config.yaml
model: "rotation predictor"
translate: 0.12
activation: "relu"
depths: [5, 5, 5]
optimizer: "adamw"
eps: 1e-10
lr_schedule: "linear"
weight_decay: 0.4
Rows from block 10, named by matrix and row number. Each number is 128 + 32 x the weight over its row's rms, rounded and kept within 0 to 255. All counts start at 0. Numbers have three digits each. After the name is the row's rms in percent of the matrix's.
# short0: shortcut pointwise conv, stride 2 (model.blocks.10.short.0.weight, 640x320x1x1), inputs 107-213
short0.129 101:113107096086093133084107097175102121139167105103106144138164102126098052125122134143130115083106153038142110104125046100089098116147114120140147148113092135131134091105099139105125118109145143153093142147154125123089100091109101060118071141110112148120155030107155125155138117107115156155152116110141093118070092130115120
short0.130 100:135141150182141108150088163133107108148153207220119125140128201103201152116138100155132114183161128127145077165133200115127133146128152116134140153147171176191130151141152092122117106170129131132173148145129113136154171136145140164097170148166166125130139156182120148124120180148198096111093124156105099127193081162124128
short0.131 103:103125109063124125094133099142107168099135049100133137112108057138098097107150120122110115031098122059128162110098053133114092093132120151137107096079101111089117107113078161136126134109130109149059118122149109112085107107126113090116062108130109095125139052100119120147123070130050148154151117082101142112100148087159133
short0.132 104:111106130071081140088115088125154147134109093086135161113139092139075068093151143103108143043103114066152120110119043154147093101118111113116175091098099126109120114096086150114137160114112114123062134141124140097124089102103122079134111110145129123154162013093147114128165122083068137154155111098146120130088121123164112
short0.133 097:119135167193157129169147183130128090121117168135148124156092139130192146155117151099130168196189138221123154148125175166156132161134108128132120104159135147156149160118139113173167135145130107077171148098139087106106183116174096183116130093117108114120118219176127114108127145098172156163111153120134111155159127114092143
short0.134 097:122124132084108130128172112098127107076092055038169130143130024148062096145123130105134171090101164130109185106141096159112083104104091123086100084062127083094102152099054127159120145106078105113055127100126115108075143117136156112156059100110095109139121076118136109129155087117080154119127141104123176085075180118161134
short0.135 100:120157108128093150109160109109122108103083075110169127121122063157096092150141152114132195116097113125147170088117106187112168168112099138147109079082112112107131165155020072188172104147106127099079151064111092127099137157134098061097075099105080118115152067125140111108109113132112215163131165091170178118060168098106100
short0.136 097:075141094110133142095121071154099132171161069127119119145173100118080090136113108146108097066055152055102096112132058130079131111114109139153140143097084120113156100112146162107094131103134151158092093168135135127116091118128161118118102148128127167126152060071129116179111097134111122163151091098153107121112108152109096
short0.137 098:158101113126088139067113149139159118124081097096151131109151072119121080087128104119087153086082055142137108145156070109122113099145166142146141107118071146151157124073142171158130157180119143097140177144107168048100143112087143166099083106134177077169199078155125064116132134127079111142122128096132154108141110136147095
short0.138 100:098101096144167099125050124156124167193149162157072096110130183059127136115095099142110042122108107113120066128156130075109093063139164151140107191158135129187108109132185162060103115145148154144183148200134145146186108097134165178134158183171169136170100162113108098157133112162126057075141104157123060140179084173172133
short0.139 104:152125129169134110124141166106123106137136165174139124148143171139175213110129144124143142214185147157131129142113224137160166141112148139140119128146159133176116145135153129134136181157115101125160155118113143108124142134140135183113173115140163117106127190197115159121156144119167101105103142151097128161167135128119131
short0.140 098:118129130123073134089141136100129106122121109093136112109136070140109091113105120110082120093086115125116141135126001103114124091118130162168144116129084143088110142080108166127154153189159172083071159155072154065078117096101163128146047071132142119147146039089137079130129118138038147107110118091121119096119121123116101
short0.141 098:143165123133155078125106082085118096143130110164133176177151119147106123132127116078157133105120194110109124105116148162111127136125069122112116101107166080054081135154070104132148102084125110124066167102154108222110139134156072026114156125097066132085081124114111151106139091173127200173090078152127143132064136105092112
short0.142 099:115101153185135109135098157121112119130141189195085132128101186126162167094096121143084105190168096122106115182113177085133137131107159120174136184173177189166141110097163107101137109175125130105160158152115149110138179089142151200112194114172188109141120131139096133145136174121197100128109127158099087146165097159124114
short0.143 099:104144061118128115103118105160116149133124115123109134101163134109078083103120151124108060055098116063114098085145078085087108071136152164152122113143101114136122119116134184109139097087125154128089108138137148119091079102118115115113118149135157114145140028099138102124138123142097104124145087114113107133122121125140092
short0.144 103:113137173203132140134096174137140113157120168184127140121123175122175194140144122160121133199158133177144118174144163106130155152105123135144114153189162186163150142148165114102113100164107145137187166114124115106166166138139107186148182157122134112101135180170117122092084174115193090126139147134128112155184097161111115
short0.145 102:123106146061111153109136079106111147117129063055165135146153027127082052122163136124129123040090116070122153085129051138112123123136125139108165090088057086091127119100090126138161119148129131109086139118156103101120088105138104090106062095089092139115179048101131146119115088130098170144115137102127130114078121121137120
short0.146 103:126079156194136107139112137109132106170161154175115135131123203113171170132134109151095147203160109142134105148127194112169153178115167109168152132176151183155141135108182088118110119182136137099186151132105139134127154110119113153117177117147158115101145169169141130109117169106172106132109150150093129123206120147094105
short0.147 098:142160120084109147104145102094108144189124099105139145148164107104108048068127140138124102075083115107124120120172077152093116077154131122138124138127113131090117135111124146107149116118144125173041116157132132140123091119134141070118096106145091158161102055087124129149146119155074164130102135160163157086073129150148091
short0.148 104:117121148192154128153121177142124149163127210155123101138098223126184185144142134128111129224172133155132111174130216112170182150115118145131116171176176133153149138119158146117129172149112147117195146110110112111128148124156100167121201117167187097121136175164113119124115182131172088115121137132107134154215122147105148
short0.149 103:150116141163131095159089164124126147136147200174118131117097193082152192143118122123134108194184135116140130143110173094132145141108121133117145157174168165131121144142199133108143173141136153122200128133133142102135139106127139204091195135162169120136089159168111143118115148144206077139119124131123127136199116119143149
short0.150 095:113092082105114118061144093155139162168130093102103131085151105073115106083133143137113102089075073068163118146169088102145129083182181160192178147158080145129112134079138137067138147145146154158108153180115161104142127105088182162115083113182179122151150096132088093150131096141097110116151116108092149105129106160167080
short0.151 102:139101163182134107135098173123152139150109171182091099131092203120200165134117124160096148186190141185104112135110167132129147152133144148113108171182188174173148126137177131120107114170137142099222154139095145134157123133125098202125183147149169125118125209177127139127096182110164092143130147166144079146189094170118168
short0.152 101:098116118162133104155091171109128147130112176170078132098119194104175192151131140101095110168185132147129132130114163098121141151128137120162127166173171116137134097098169126112127113155104131130207136132098138084149126144099099194112171131178164116130125148168107158081151182083180094109140133125079097149209133132147156
short0.153 097:153101108125093118098107120165166169135168111132138122091148134127117122094153118145096094091097076101159083130167068088139125109127179169142140139160096119119124145077170165074083166156138155135132134190116169092172128103070173171136099153138149146192138101119106104178141131146055095091129140106129106112177113119188074
short0.154 106:134134112185125104129124173102125144122141184151122122122117203099145205113119108135127116187151081148133120155163168083175132129112188137165132139190179127135105109091203135087086124133104103131177157164097153112181173129094163194104168126143173099126112181167090138126135170111164090102140122136090127146203127145129139
short0.155 097:147146111060103154135183090118146137105133060037143113156121054138075124151123123101151140062086159135117174096110094152134128104139136153081098100075091091064093162101060110158149141085132094120086110117157128123081120114106152085135062119113075151145125076093117102116155100135083138114142150112140138131078173090181126
short0.156 100:142145153177127103157152175129139127087087184148112112118080177151172207116139109116143147203196157205135134130135219135161172143119102096089101119159174117119117156155120090125130138106134084127151125096145118149136148163149131177109161128115146107136092234145115137128139129141168115099124141161137114150141146127104153
short0.157 100:127147151148144108189142144101112097117132171172110122126126182145155192138111132123149127180177149182148115165146229133167165114102134084080113136127184139150148147138119101122150136131113081116191149086110099169170134150122112168138199143133103142097084211144120140082117160131197135115125145162121136140174134111130162
short0.158 098:109137081111145092122061103167132176139175132105083101095167148109143137119093105133104070110101102065138104099148099082128103077163194139166142136126102107149124087106137174063114085146163160188126114215110166104132113073115152096115117169166157134148100101072099098145142099141126079120167084112097112113153095135159133
short0.159 099:131119078132093127109085114160127140181139118114097102104148118064126129127099113153097062085116072047133099149115085059127090076159193175175174155165097132158103086110183143088107130116164149164130156206115148075108125108109159119139101167173150135139119101124101098131122134114104070121162067126085089147138110137173125
short0.160 098:140157124144098144073120103098121093128103072122174113092122075121078094087143101086105168104067133126129103091169055160120151131103135105125111127128067119079151135119064119151154108145138127102063196104088151140098084143139111056059099129114108088139125071119118133109128086154070183124103143126129141120066140114107083
short0.161 095:126130112087111116103115076164110143156167114090123149102131120087108081112109136152120060075113129035160119111131093091116116126144139129132143138099085130095121095119125139092113119131150177176080102155154182108144119082121159096134117157150100152140129073080141143175135097137090135130140112159110144139095120141159113
short0.162 099:125092149160070184131133176143156135130133121102111121079113164107165164140142119160100146166104062127115141163105128080128106109127186138123191142157126160185125158064163138153075129187115118096190120130137164025129135078078167231097080139129176106160181108135169087138078139115126078109155184085117112139196158158132123
short0.163 103:101112140173154127106104179121144130142132155160108142130123189095186176110137107134115113243173120137151103139113157121157129151103154101119169125164142151160149159120186118119110157160109129113195159156129132117123131116160119166138190120150189106134144147144131142127118163094206118134126161121097136155184130152104151
short0.164 101:119096104102110137105143063168112148120151070085103124124140092134074087122145126122087081089062141060113114129139040135100091099146141125152136144119107108150106107115107125117111113115133173133106137169142150100100122109094123084119099111117102141139140060062140110155134098137116143159121112108155133136074120119156098
short0.165 095:117104077106125145097128078159124173178164095118100123145137097123093052115091114128072099099064130056118098128147046087115092112135150140155160156130118122127142120127141172123127096105168145172114123194130120090111074091132134105097111164162114120160132080059157100173150115138109136120155117102110090110128088126162091
short0.166 103:128121121191131096127135158112112127153129202181081116082106193084183202121124124136136100200176078170156124169144189112130145099129170124159115137166156160178148115122194152109093125154087134101203132129129153140160163112093133197127187146164157094151129173156105110144130134117150084118140120139117133131216129123167150
short0.167 104:144120128171151137159130181117144099161128170166125100098136212113187179125107109162114149219170129172137104149109156120153145152126130137133122178159179193153166113126180093090116104156151148147201148133108126129138175129135149200136167146159149127120125192150120138127117145126210104134118152143120126123168090146107128
short0.168 097:140103118102116143137155114119133138094122064066149123129138067128080109150148150103163125069084127099155163100107071137121103082141112124134136068080082057107105120087067153167156134139096110150056114126154130119093083124092156081148084125114079093140151078084124103146149091106087152109143111084121148082071169101142119
short0.169 098:154133152153138186178143148089125119093077115133160117136094108189141161144147138134139207180173116207116176147131138208154148162094116134085125129101156162129139163153094098206175144142094099089124117041108067103127159178145075169103116078097129136113163165178147133106120144089161138129100194093148138146140171134102168
short0.170 099:109139121093119128115134102120125149099102065085148155123115034160047108111146142121142126047099142079154148119148072175105140102130126153089090114089092100082113124140092124145145129112151130140058083109152149160102125144139107071141084107100088141142114064091115130129144117154052161119145150094141147138089177103170124
short0.171 104:117109096056119151109149075108121116122118086079138162143155036150068079123144129111138121044102124102134112083132072170121088131143114131132156103061085130094101159092096103171129168114110142105048120104160125093106098122110133086100100129135107121104138033113146133140135085096108155136131134105135164111074131093145101
short0.172 106:150122158172122101162140178112155106102121153177125123104126185130191216123141135147137143213175126166111110152116189124166166134104180125125111115169177154172140113112186103110110152175115124130193151126121153126139164132122122169138164122152165096132138191177122122122110174091163096100154148155101146129179128110120153
short0.173 098:109109129119164081139088132158111163170184152172082118104096208081168158143086101163120100132149092149149077163131142050139091112131165167134145170168162142198118116136205140082095108121122154134206112191124120139150119069127181150130165183176156136152095160151093146160132151135153066074164127124094087154159108163140135
short0.174 097:096131103148156100113054127155124121190169179197071135099153223064177149123082114153113098170137109107105110164142165070128168103112173147170147181196173177158130112098199166049125129171152167149180150163120132141152151123123120178111152158184206097142139143153133149104140164116154074134145119131117104128188103135148110
short0.175 095:148131170161094143146165173114105117068121168148167130160127108182123124150090141125144204161139138218123172106105159208140135156078115071096110131138149150135150153134096083207156104127086087097133119028125076162123149182168069136103147084116110102084141171132161152085092141106143174149109174136127170148147166100100146
short0.176 097:126141114054124135139178088089127138073094072046167136164122072140077075133140149090138126065101146130138167094099101178101107100114079125091127077084111063072129131106068143159139127114116120122050114075148130138124119137128146063161072102125077105113128087101148107126163090152059138113131131103113166108065129109127121
short0.177 101:132120130195138086115087173150141149159129204199090129113117184093170201124132109148115088185134104132152099143159189086175169135095152135124147172166140136175131133112219157084120141135131144126162154173124164147176157121128162190112196164162208107136117139151124137119130164108191103128154118151095122133190119147112110
short0.178 100:127132070081143146079105068123124140112108111114104138124151086132072070104122125106137082048059101052126125099134082102135098093149132130129133109133109098088111102127131142114135114117122137138060110152130117117126084140113140096126126120159127144164128061096131120118169078122052118128142098137102110130075105087150108
short0.179 096:084115136151146100131051128163102150169157138161081110087120175082155145119115123151090062177119088096108089158125158055134163094115172152157154192193168180157159094104194120035120084139157183133143167204132155092169140094125133138133145167181177131118136147137100136114094127116181053130132093140094087123164094131145133
short0.180 099:106126117130139114099068109160106146197138153133083104078128177045155150129110116158079059152133089108147095162143153041113142082122190124159174184162119157192122096129190180033091104124172163139159143192123190113147107087120155146095122170159154121152144138115104128166129137140160051112173099155121090164153094170147119
short0.181 097:121113139160150127147124170162128112170132196200110098094153184083183176126094095161081112172170135131123120146132155097160138166123138114152174182204131184163127133106214114109132098159161145123178177164097174097168143123145142201100176144177159111133104162153129125147106170138184075120121140161144099137199110178093110
short0.182 099:138147097075099135077137089125143145153102064101131134094138076106067051108140113121131129055065110060120130107114053105142126094127151133128167128089064099118117130091143153109161174166141143109059107125146164113090119132088155115116064079128123093159140038132101085156103134120084125154129133075152177087121127102139122
short0.183 103:147127168166155135139115169133150095122154170179111147139129183115186200144143123138143153237154123175107096159129183107132125173109155092137142130156186165153135135123156111118132143163111157119184152152099162122127151154127128195125182141149157143103137183179109135149124191149199131140105161168123107153182126134125132
short0.184 099:154109142100077148111161107106120126099091090089175156180119053148081079130169127096126182115145122134127173112102106176095133146110088126128112052070080119067128158112055096183174117101128102097092126070107066127082139130121079116150071079091087088117139122149152100102094116104106162163090120090149167098072167124087123
short0.185 105:121119159182119117142119147123159133137132187168119128110104202148200184139141132139128141235158103169116107139141204103163164167119122135136165134166185184155144132119173107122143125161150138136195158125101110104138179118142109196145172112168145139125135171154151146111115186124217105151101164170115108124171120151090145
short0.186 099:147151145070120121123163091132143127105110066072158123120139055146078070100133133136149137028094148079130131116129054163134113123119106131138113100089095094078143119127093116160155121089162118105068122120123120122126084124143137070092093129107114108095139069076133115151149135142067153112108102136117172111051127153128150
short0.187 095:151124116175147122169109174143092098113117159170172135170141122164123167166133121141158140147197170158088163113084210163157123187132107101117105099117141139122135133167090090155142108086110053106139084096161061137103153148148068108138201127127102114072146174131152141082095154101186142153106128135145156160117199110105180
short0.188 100:126131136169128105137111159137107114163130166158098115115120215080149150101093103136089117181146082128134095158160171067155152134101161139158143178188187178170156105090176153095099098137145140122160170164110149155157161122133147205099157115186186143155124164149091136138122158118170097129131114163098117150214088164115155
short0.189 095:113139048101125118109095059155121140129153115103083126115124123103124093119089108109100047069096126049146089094140060074080113058143147135135142114146119099089091104111142185116114080067112137131107125136143142121116066133086147079120113154119107139167098094087137133156113114133092093088159091099129117115084140128160136
short0.190 096:097103081114116136085124074157111165165157088139127110125179080117125094134100109161081097080116090042133125093156066102124135126154144141168155129134100152129135094115125173094097103132174163163108142166120165095109112102120128101128113121139115129115125013073134119170153090145077098126127094118122094099091092155153125
short0.191 104:140107140170147092151115186120119131128133171174087125124113199107170188146128136116105094199175105147116141154123219108141170130138145154130106149165184124116122106108177133117149118147122131129179137114096124122132141151098109187117195122144170129128132171175125129103105182108180080099129134163078121135195106124138155
short0.192 096:098134150156165077179085120143112157129153189182084150137131216102144179112088123148115093159146142129124113135108188127121110153149094139122134162153179127137145111181174130074145101117132122171183121144130126120170118144171130168133216137138164134117084179158096147140124156119171092120134138189140130182152124134109159
short0.193 101:136106137164160134111118171137135134138164196194091112113133212090199164136097126158120120225148111136132105155133171126129161139107144111151161175181156185166140129099192125108149160188143156103170144166106141092144143096127114162134211149185158132115144148139144142126115186089170083125133121155111127155172079143133128
short0.194 093:147157145079078166115152095080129140061087093098191129140100081156086130120151169077183188077113142129115156127106113161137125144139102133109114066068112067077096174146044130186140163089071059106062095056124075150100132133125119075129085124107071128103119097102155097115155096127071157131090140096118154111094152074149135
short0.195 096:151147182137116140168137183102135087090094149149195159131095118186110160141154125101121200140157124175115182127135163192153138191083073106130127113109120121108157164137110090196173167162080083060152131067101114106137160133121097142137116120095128104087151151147171106081126168121150158134117168131147183153135153144084137
short0.196 092:141150095113111108104149099077139139108111079062159150128135056114072106124158149088134146108074145110102176092146090181101118113106089100091137074091102097052109128146057092162143137098160092156031104114152116135119119160142126028098123103119053142104122098112153140165114124132098160140124119168173150127069177113102149
short0.197 098:155154181137108179148146157087136110080059144128180150136112107159127159142140143131121204151151125165120178111136128163146142178106078105132129114106134151115156172161110088200184150146077089077112101056122063128117145137122098154109119080114118100089137152176189128080118144129141143144075175137123166124135167117071126
short0.198 096:122116138110070171077169141081121102114112073077186155120147077165077072106111115126137170120097099108115130138160039187142136139111093127148141083096077119097133157092061146167139142169116128113079130079137144090088137122120152120136045082103102114136152110128112101147145111133068148157124135109140145068131176098105112
short0.199 096:115145105108149129083086114132132147178136135125096113110147110105096108092111115131092049086103112045136100121123086060122108074163151148157153154123128132124123097103175193085087154141161177185152115206099144083127093078077199130144106160171158148141133081105088117147156092178095073104148071135095133143154079127165089
short0.200 103:119131181192155136141121153137120116138144200187132138129119195111163175130137112153133155193173146175124121136123218133150157170118136106121139122145138144167138136111142093138163152145145124108162115140140141146140170149159094174119185127164157119124124182182118142126132155098180125114132173157131112131185132137089154
short0.201 100:132139071087102135136103105163146131157146076102119120114129089100092083112120126122120091075102114073139118085126031107069102080117149154112135122130112101126092080109104134121074097102145129159077104130154109139097085094121143084111084142116082150152139069057130134162135072120092129135155113124127110092059108105120125
short0.202 095:141140146174101152153135157100155113097055138146150158171088135147131130134125155118101215149173103190124184135116148175136184167112108112120131104097141126096160156129104068199155116131091093064119107050114068100110148161141101148122121076111142116090174154191162116071091126098160162176126194128121163118148170136089143
short0.203 100:132141101071110101106116075125121153098150070080130109124149086129095090101127149122123071049083134054121126119122071108091117072113176138128135093096124114125117100080116177119103091078087103134069099156128151127100094116073142076107080102153113098172141081072106093148136087104053093111140109116100130134106110107161129
short0.204 099:111159149162064165093140124104119104120105078096180134147121081142074088095138097119105190106089097142125167136132070147140157112117125134160134090104094118088132158132045118204160147169133137091058145098135125124092135130140091100113073094094133113119152107116159102114137143103084157146109157108138187117088154117127118
short0.205 103:099104176154127105130086169150160144168138201196110125124114212104166148146131125125132117205173129161127112175114155102168170142122122135135164139162133179172126156105169140107134126170140119118189167125130128114145160118150102157106193137168185137112131182163128128134104157125182096124144131128095101152194125152106136
short0.206 095:155181115115119155117134133079154099102087093099201130174149032158094068138173137130140170099072125120138128141157078164144167112114119124109143062095078087088133176116047130189153158142152125137074158112122136124074114144138134087092054118088080119129118069157115111152101116135059177129114149146181145087101130132122143
short0.207 097:101111078090103116107099061141128159120170092112087115127146128121107070082085107131089060078067128038101125130141073115106093095115157146125144118134099125122090065121123143118099079096100138153107141181113118146130082081089143110126097126145126134140147080093120128144125092108097128121173071127144088116098090130143106
short0.208 102:108140108078120112124119082118131138113112052078130123147150070099076072144151135128110094055063117085115123077135034119121103101148136153155130081088104078074094128131111152125107103101139109121093122138130132116135079150115159075146052116109087107158124060094144131113135072117063143140149100115115144111105134131155119
short0.209 097:164124113159070149104133179107143103100053078100176137101148085114127085107117120122064177138118078162110146165133109155172162125079127122187143109108090125113171154103070105173177116170112114075110167103098135083106122153144115131084105063128147081097171108169166099089100140076097150142112140091144186119101158138115124
short0.210 102:131130128143161092162119168082139103109094174147118111145084174118156199154150127100133173181182136235111156163124203120127137142109120126102085146129189138110123146144154131150147124152138124083160148076103119165128162144139107172141161138148135124104122209150132126088133158140151136139100150136124132154136147120127166
short0.211 105:113144078141138100111067126146094161183174139127042119090126158055155127134071112143107059136133094074148068141163116080125089105112183123158156151155143138157130092113185178070087111093123130154155142194138166145150095085091153150117141155153153121124121135127106143113135102149137063097140087165093075138143069139140128
short0.212 099:114149118100120142127132079127124122093100095078162143154119033145063069110122138095146139088078149111146150098134071179121150101116078128132118069081110097112118157125071138177170163114157095143033130121131137143104107143123124061112108124113077124127154081120153090141128125118083178110139142120172174088049147131150134
short0.213 102:116117115077078152091150108152106143137142061107157149150145084129076068103149144118126125087076111080115140096114045154081111136117134150103149092087092129137131146116077138155126113135093111155067115111111101095110092077137108079140080113107102108134158064100141119144132090098113134134139117124120130091083106102116126
short0.214 100:139119131077081164098097090155126160151124101091134113142160059126098074091146133160117099088099118054126103088107061134078090118138152111138144134100092116117097125131122130135096096132144153153070122174130156121101103096104146117120044145134090133159126024068138137164141086141111129159154131092129121128103085136149126
short0.215 098:157136161158087160132167124112129113083097122111177165163108086152104113146147139090154186117141151144126172148115114214140125167092110119113134091115080106128138142135050117219174145140108078096113122086145115101071145165141110097094072071084096112107169100154143131119128122092092177177093175080170177120096179090118151
short0.216 102:136108118156167079156071124178110147141153163152093103108104187071166145137079133123128089150165089110142108148122155056113118114171156150143134177190164134183109103108200168067099085124142118167202145176143120118140124093110157171112167144192184136152097119100097141125114148143164066124122105160121083151177079155148103
short0.217 104:139142130153151141153107148123134106171149184191129128128137179117195190137124106118097136211203143176112103169130207134121124121144142104138110142161154145173143141160163094123137087124130122136199145121093102152153156122163133155154188135144165122128125219179116159112096140126194131127109137163139119124145140127080148
short0.218 100:100107127099099126080133110178118141114161080098111142105149082123107081120108105156123080070070109059110098097102021094112109117121144153144150137105075141133106129108130147147119105132145150130084153170108120093099121114132151103144067130105125126153141022084164099167119097149095137148140098085140117127068115136146126
short0.219 103:128123100113094101106129103118098152114147091088136117136149069095070087137131103119138111042091130061144128090106039096095119105141141129123105119119093107080111098127106169136110125099124126129059118133119148129110108140127151067096098114102113144129140041079142105151150074142036142137135099119142103133084140114157106
short0.220 095:154132145141100156096161129113123115077058123071180120172153064153115109138137145111119163106133154117118186135138131177128160126134105106103117060075088116088132148111076103198162128144125102103091111050121135127102111155128119101120111072078064098125174076130171130105141131129092186168115169102167173113081158126112132
short0.221 101:105109137208130121121110168111131132160127183206113108092115202120178165157118133156095122234177108174113116169133173128137174133109130135153144160174185172143162126129158125083117138138150162125212156119111138122143135147143122170115163157147145132116104180181108121128114142119193090148131145147102085125181080130074126
short0.222 093:098144099117151139070090066153114156162158081130089139105154089115121061118134115170089088114065098048114089143112050087094121106155125150139160139111093130124115104098150144090129094124141174137084173199122181100099114064126177090107089142135110144172147084068116135185135090123087096115139097160127114106111111142136124
short0.223 103:129151161177167090168108186119111110107091152157131114115118194106158223160146134135144117167158108207133124132153222109141137120129132115140097139165186139118109119130172123118142141129108099121162113092126110141159160171110117169139203121135140145133087209145128138125118162139146096107118143168097102158162139118128167
short0.224 095:142102136172077191152152184095153104108075127097151132094124148130125168174138103179124196158133079180144126165099127138147175134102133134106116111160098130177132153108131136151116165174110121066179147103131153075156159160134148195117092116143194102157190155143154088152091173119152125133115209105171181148155149144115144
short0.225 107:122129158188120123132142177106143129098118200145118128092128192137179204135145135133117123200153098169125108172160196115138160146133182119129123141173196142127110136104178116129130130167112130104168158117115121121171139154123130196124175104160151105162123193169123134105114142104167107098144115151131138127191129155142152
short0.226 101:124118077083112126087147092116149116087109067071131148114140067129112096134137158137112102036088137089136117074144050128127101104124119142103111078084121111078096122101087137128094102086081096149067091135144142112089124096104137098130059128138067098156123088094123092111138081124044126117149106104143144084097137124164127
short0.227 096:123111114109076154073135135096143124135080084094156097112111115097158119104127116137097151093098052112143122179143079105148146120124165120161203088138065122132128184097140110148112168191118124068096151158105159067127107115097188140132084117123171102159154086152120088154134147121056102097128164075122126120164126162148084
short0.228 106:118134130182173127164146177120117105124099183153125102116124164131184202122137117117153141202204110191111136181119220129133149138131132136147086140165167128149142138127164122107158119139135109096164161125118146134149141157130108183138190124129150129097103223164128121104133144126163138107119119162105098123165141152122157
short0.229 096:143137169174139142160163148101150106084099151150154164152109140137126109157140134122154238130150143165132187118114159168136144179094096123130130100123129145100136184155103080167185138111109116078112125061117075155102137155168077147109136087079108108116136144156173113076141142091170169180085170103163158129142189109107120
short0.230 098:137125172138121127152143151124130105092087148147145174170091103158115147143120134098128202178183146192128175124130182188117144179110067097112096127110128122148145173142105089189168121131111093102132126045170059166114146138148098123114154105098118107064126164143157157075133139137180183165094124107130140149118187132067151
short0.231 098:134132121094117185133170106130148106109117042055168131146151041173068075138157124097123138104100117100134131090086090161123123133152067147105162105060099144136128153129032132172156108116120129107079116085142078101091115127128078085157056126076058142102146103127152123157126097131081192181108147120144130108086132091138124
short0.232 098:125147148079087176138160116089133110143128080060190153146126069172112089132151123098153149094122157097136156103120065173103118176130079119127131092061121124131134149141058113161138114114129111154083146115154104140087119120161095092158070133106043163120137083142170127124156106128079172172097142108143146120051122110127147
short0.233 102:104118114072099143106133087127115161137151063098154168167154053135064062118162117097115134073084132088150140070107078125106122137118116121104159101101086101113103146113098110133123158145141108134072120141138117133095087122112139056119078097118091150153141067114161100122138097133107150160135126121160177130065115115137122
short0.234 099:126126133166147098142147200120104085121110154179134135130115165147151166126117124128153165166177130238132153139138194146169164137116134117119095116144165130145134135139144114133130131155103099095149135090115088121147175135129090139112187098134143107111118202149138122086096160115192146122094122146119118150157165138090166
short0.235 098:120142097079130135113090094163106152136149121116092116114156099090113114106099117147105066087091115057150109120162057074111081066157160146147158144113128105152109098121139159068085112091157131156113137169138137109154109085113191125119129159156156108170110050075101124134142085121103094093158090103132106112128108145186096
short0.236 102:122146133173139107156123155120139114157100204157123115119096174089148177142109119137121122206162123172115119144152237133118154125127126109122108146155169114148133136156159135131103122149129105103159135136106154144158143138154139186113203136127179116090119185159088113127138146131165095097145118150103094127152137126115123
short0.237 101:107119072080111135110119108114131159113112071070127125128134079109104084120137127088139121058073152104119115099104078125087131125119116129148137092091101105070117117141105127139116147099102124151077102104171131116096107106092132047127068117124121130136114045095125136143159113107082169146140117084105127122064139112158127
short0.238 100:116144120171185115121073165125119120132151183202079088097106197085183155139103124128099094191169103153160124162142186093168143115096190131150130181161187136148120116141179162113102124137120116118196139133133165120142160133132127190089198146189187117136096151149093112117107168148160078089140094163121115147184112150116165
short0.239 100:116085160152160123135083139146130112154155190191100131098140220096167145131135095143117094191185118144114125178139175089136169173114144102139141172182177176170155125133202096076125138171131147140182147162088137090126137132146110163128158139147200129105123158151108144117124160100206111125144115127112111152158093131098132
short0.240 102:141114137195163132127103175126149111158116190197117104098134177149181190129111116137140130224189118174118126136113176121116145159100122124130113143162190175154130114117134118133141103159146133140180149128130134113139162103149102169130167111132137131115113215169117131107132169132181123115106142140138101153152110162115137
short0.241 104:122108168155156148157107178124160133132146196177115151129127195141184167133112119121097161229154108183132125149143166159156164161141132105122120159167175171162163159126156111138130129151121123093157167147137125147158145121138115196134176110142170130092152212166123135111118195139221134140135167140154138126179096140085145
short0.242 106:138135151159159121136142175138132113128127186181110128124144210108154198120103110127135130219162146148113121147161203136144178156094127124149112166142143134169149135126190116133140158161114116099165160136141126116136135132148128207105187144151180111146127184179100147140151157100195116117134139160095152159201110111134127
short0.243 095:120122095107129104079121073136122125180144085120094146093172093123115079091094126137101077092105104031118096089115097109117096133135152156152172137146087138115107104105122118112126084135170180163073129189135134134137104066116149097100123122142111161147132046073129122135107101152131135119152109139139087118109067158126094
short0.244 104:144147147188183086130132172119115122119137205176113120122133219120162203128115101152117100177163145191148118151144226102153147152110131107125100171182151145156147140132163115115146145134126141124187121123122142145147143144158119160119181154148178139126125201171140120094141162111169135111115116148111121154189133157120146
short0.245 101:138144090115099096093126082140111150096149092083116145095143116130070101134101142114128065049066096065116124085156058080133132065128164139132105089096080079106086105100134166122095114102113092153074115134163115113092090110072161124101086137115102104154114068075139111111139082118086114096146098089102117136087113136179111
short0.246 100:114133164180138123127141148102124099161107153172129137134142177115163178142131104158146184234157122165118118131149173153169147154123100132108111126168157143159170147124149102127167135160134153129179146120131133130131165153141110190115193148149154145086145212179139140134115160120199123143092163154135159147146142127076119
short0.247 101:152120093058112140126146111128140158097136095078133109113139033138077108144131115104172145052074131098124151076111080112107115122125134127107108105079103067092114114101094133160151144112126128118038081120169107123120129127126113097139088138090114146169124102081127110148155098140078164092135131083148171111073146098156139
short0.248 102:144112104104083121122141114129140158114124054058122116143142083128084088139116110103133127021081137108140142114108072093119095083116159137114104079091083084093097105089090150118089106081112107143061115146129146140118102115089155075115062119118124113166122082065113095113144069128053130112130136120118114133076144117185112
short0.249 101:122105135158137097129122184107127141144136159155085108092101197109192168119110138100131101182160088139124136181164192108135119095130179134138134146190174118141115109129164138087095112137106091131183146109097117144132162118121129200114173104144192125155087185127094132131128162091158099112149107117084113137171147128135121
short0.250 096:136105134175107160140114193127166121125119135126111113121111189135174162155122117144130138211171089168130144158084187103168131140131172142121149130157181187181125142104142144138125142130089130101193129097113120093147123103130093186149155124140147136109145145174143107132080131107190069128129167086123151159166125130147147
short0.251 106:114112116064079140098145081113116133123127056073135145152122084130076061102124139109144103032099116099140138096120036125114087108144155132106158080101091104098102125122079152155127121085118127118070101127116146124118118110097160113139063106100078145136131038093127111120118079106052128136140134114125117136110130091170137
short0.252 096:146131096132110129095139110089170127147115104089143120080110085142130105083139112133122130065061099108132119126133051152118127108141122159172190130139056104100109159092126128135126129185133176137100163146101192082107126099127162118126057104138146096169109080103129090144118139133039126143098156124134109110151106155135061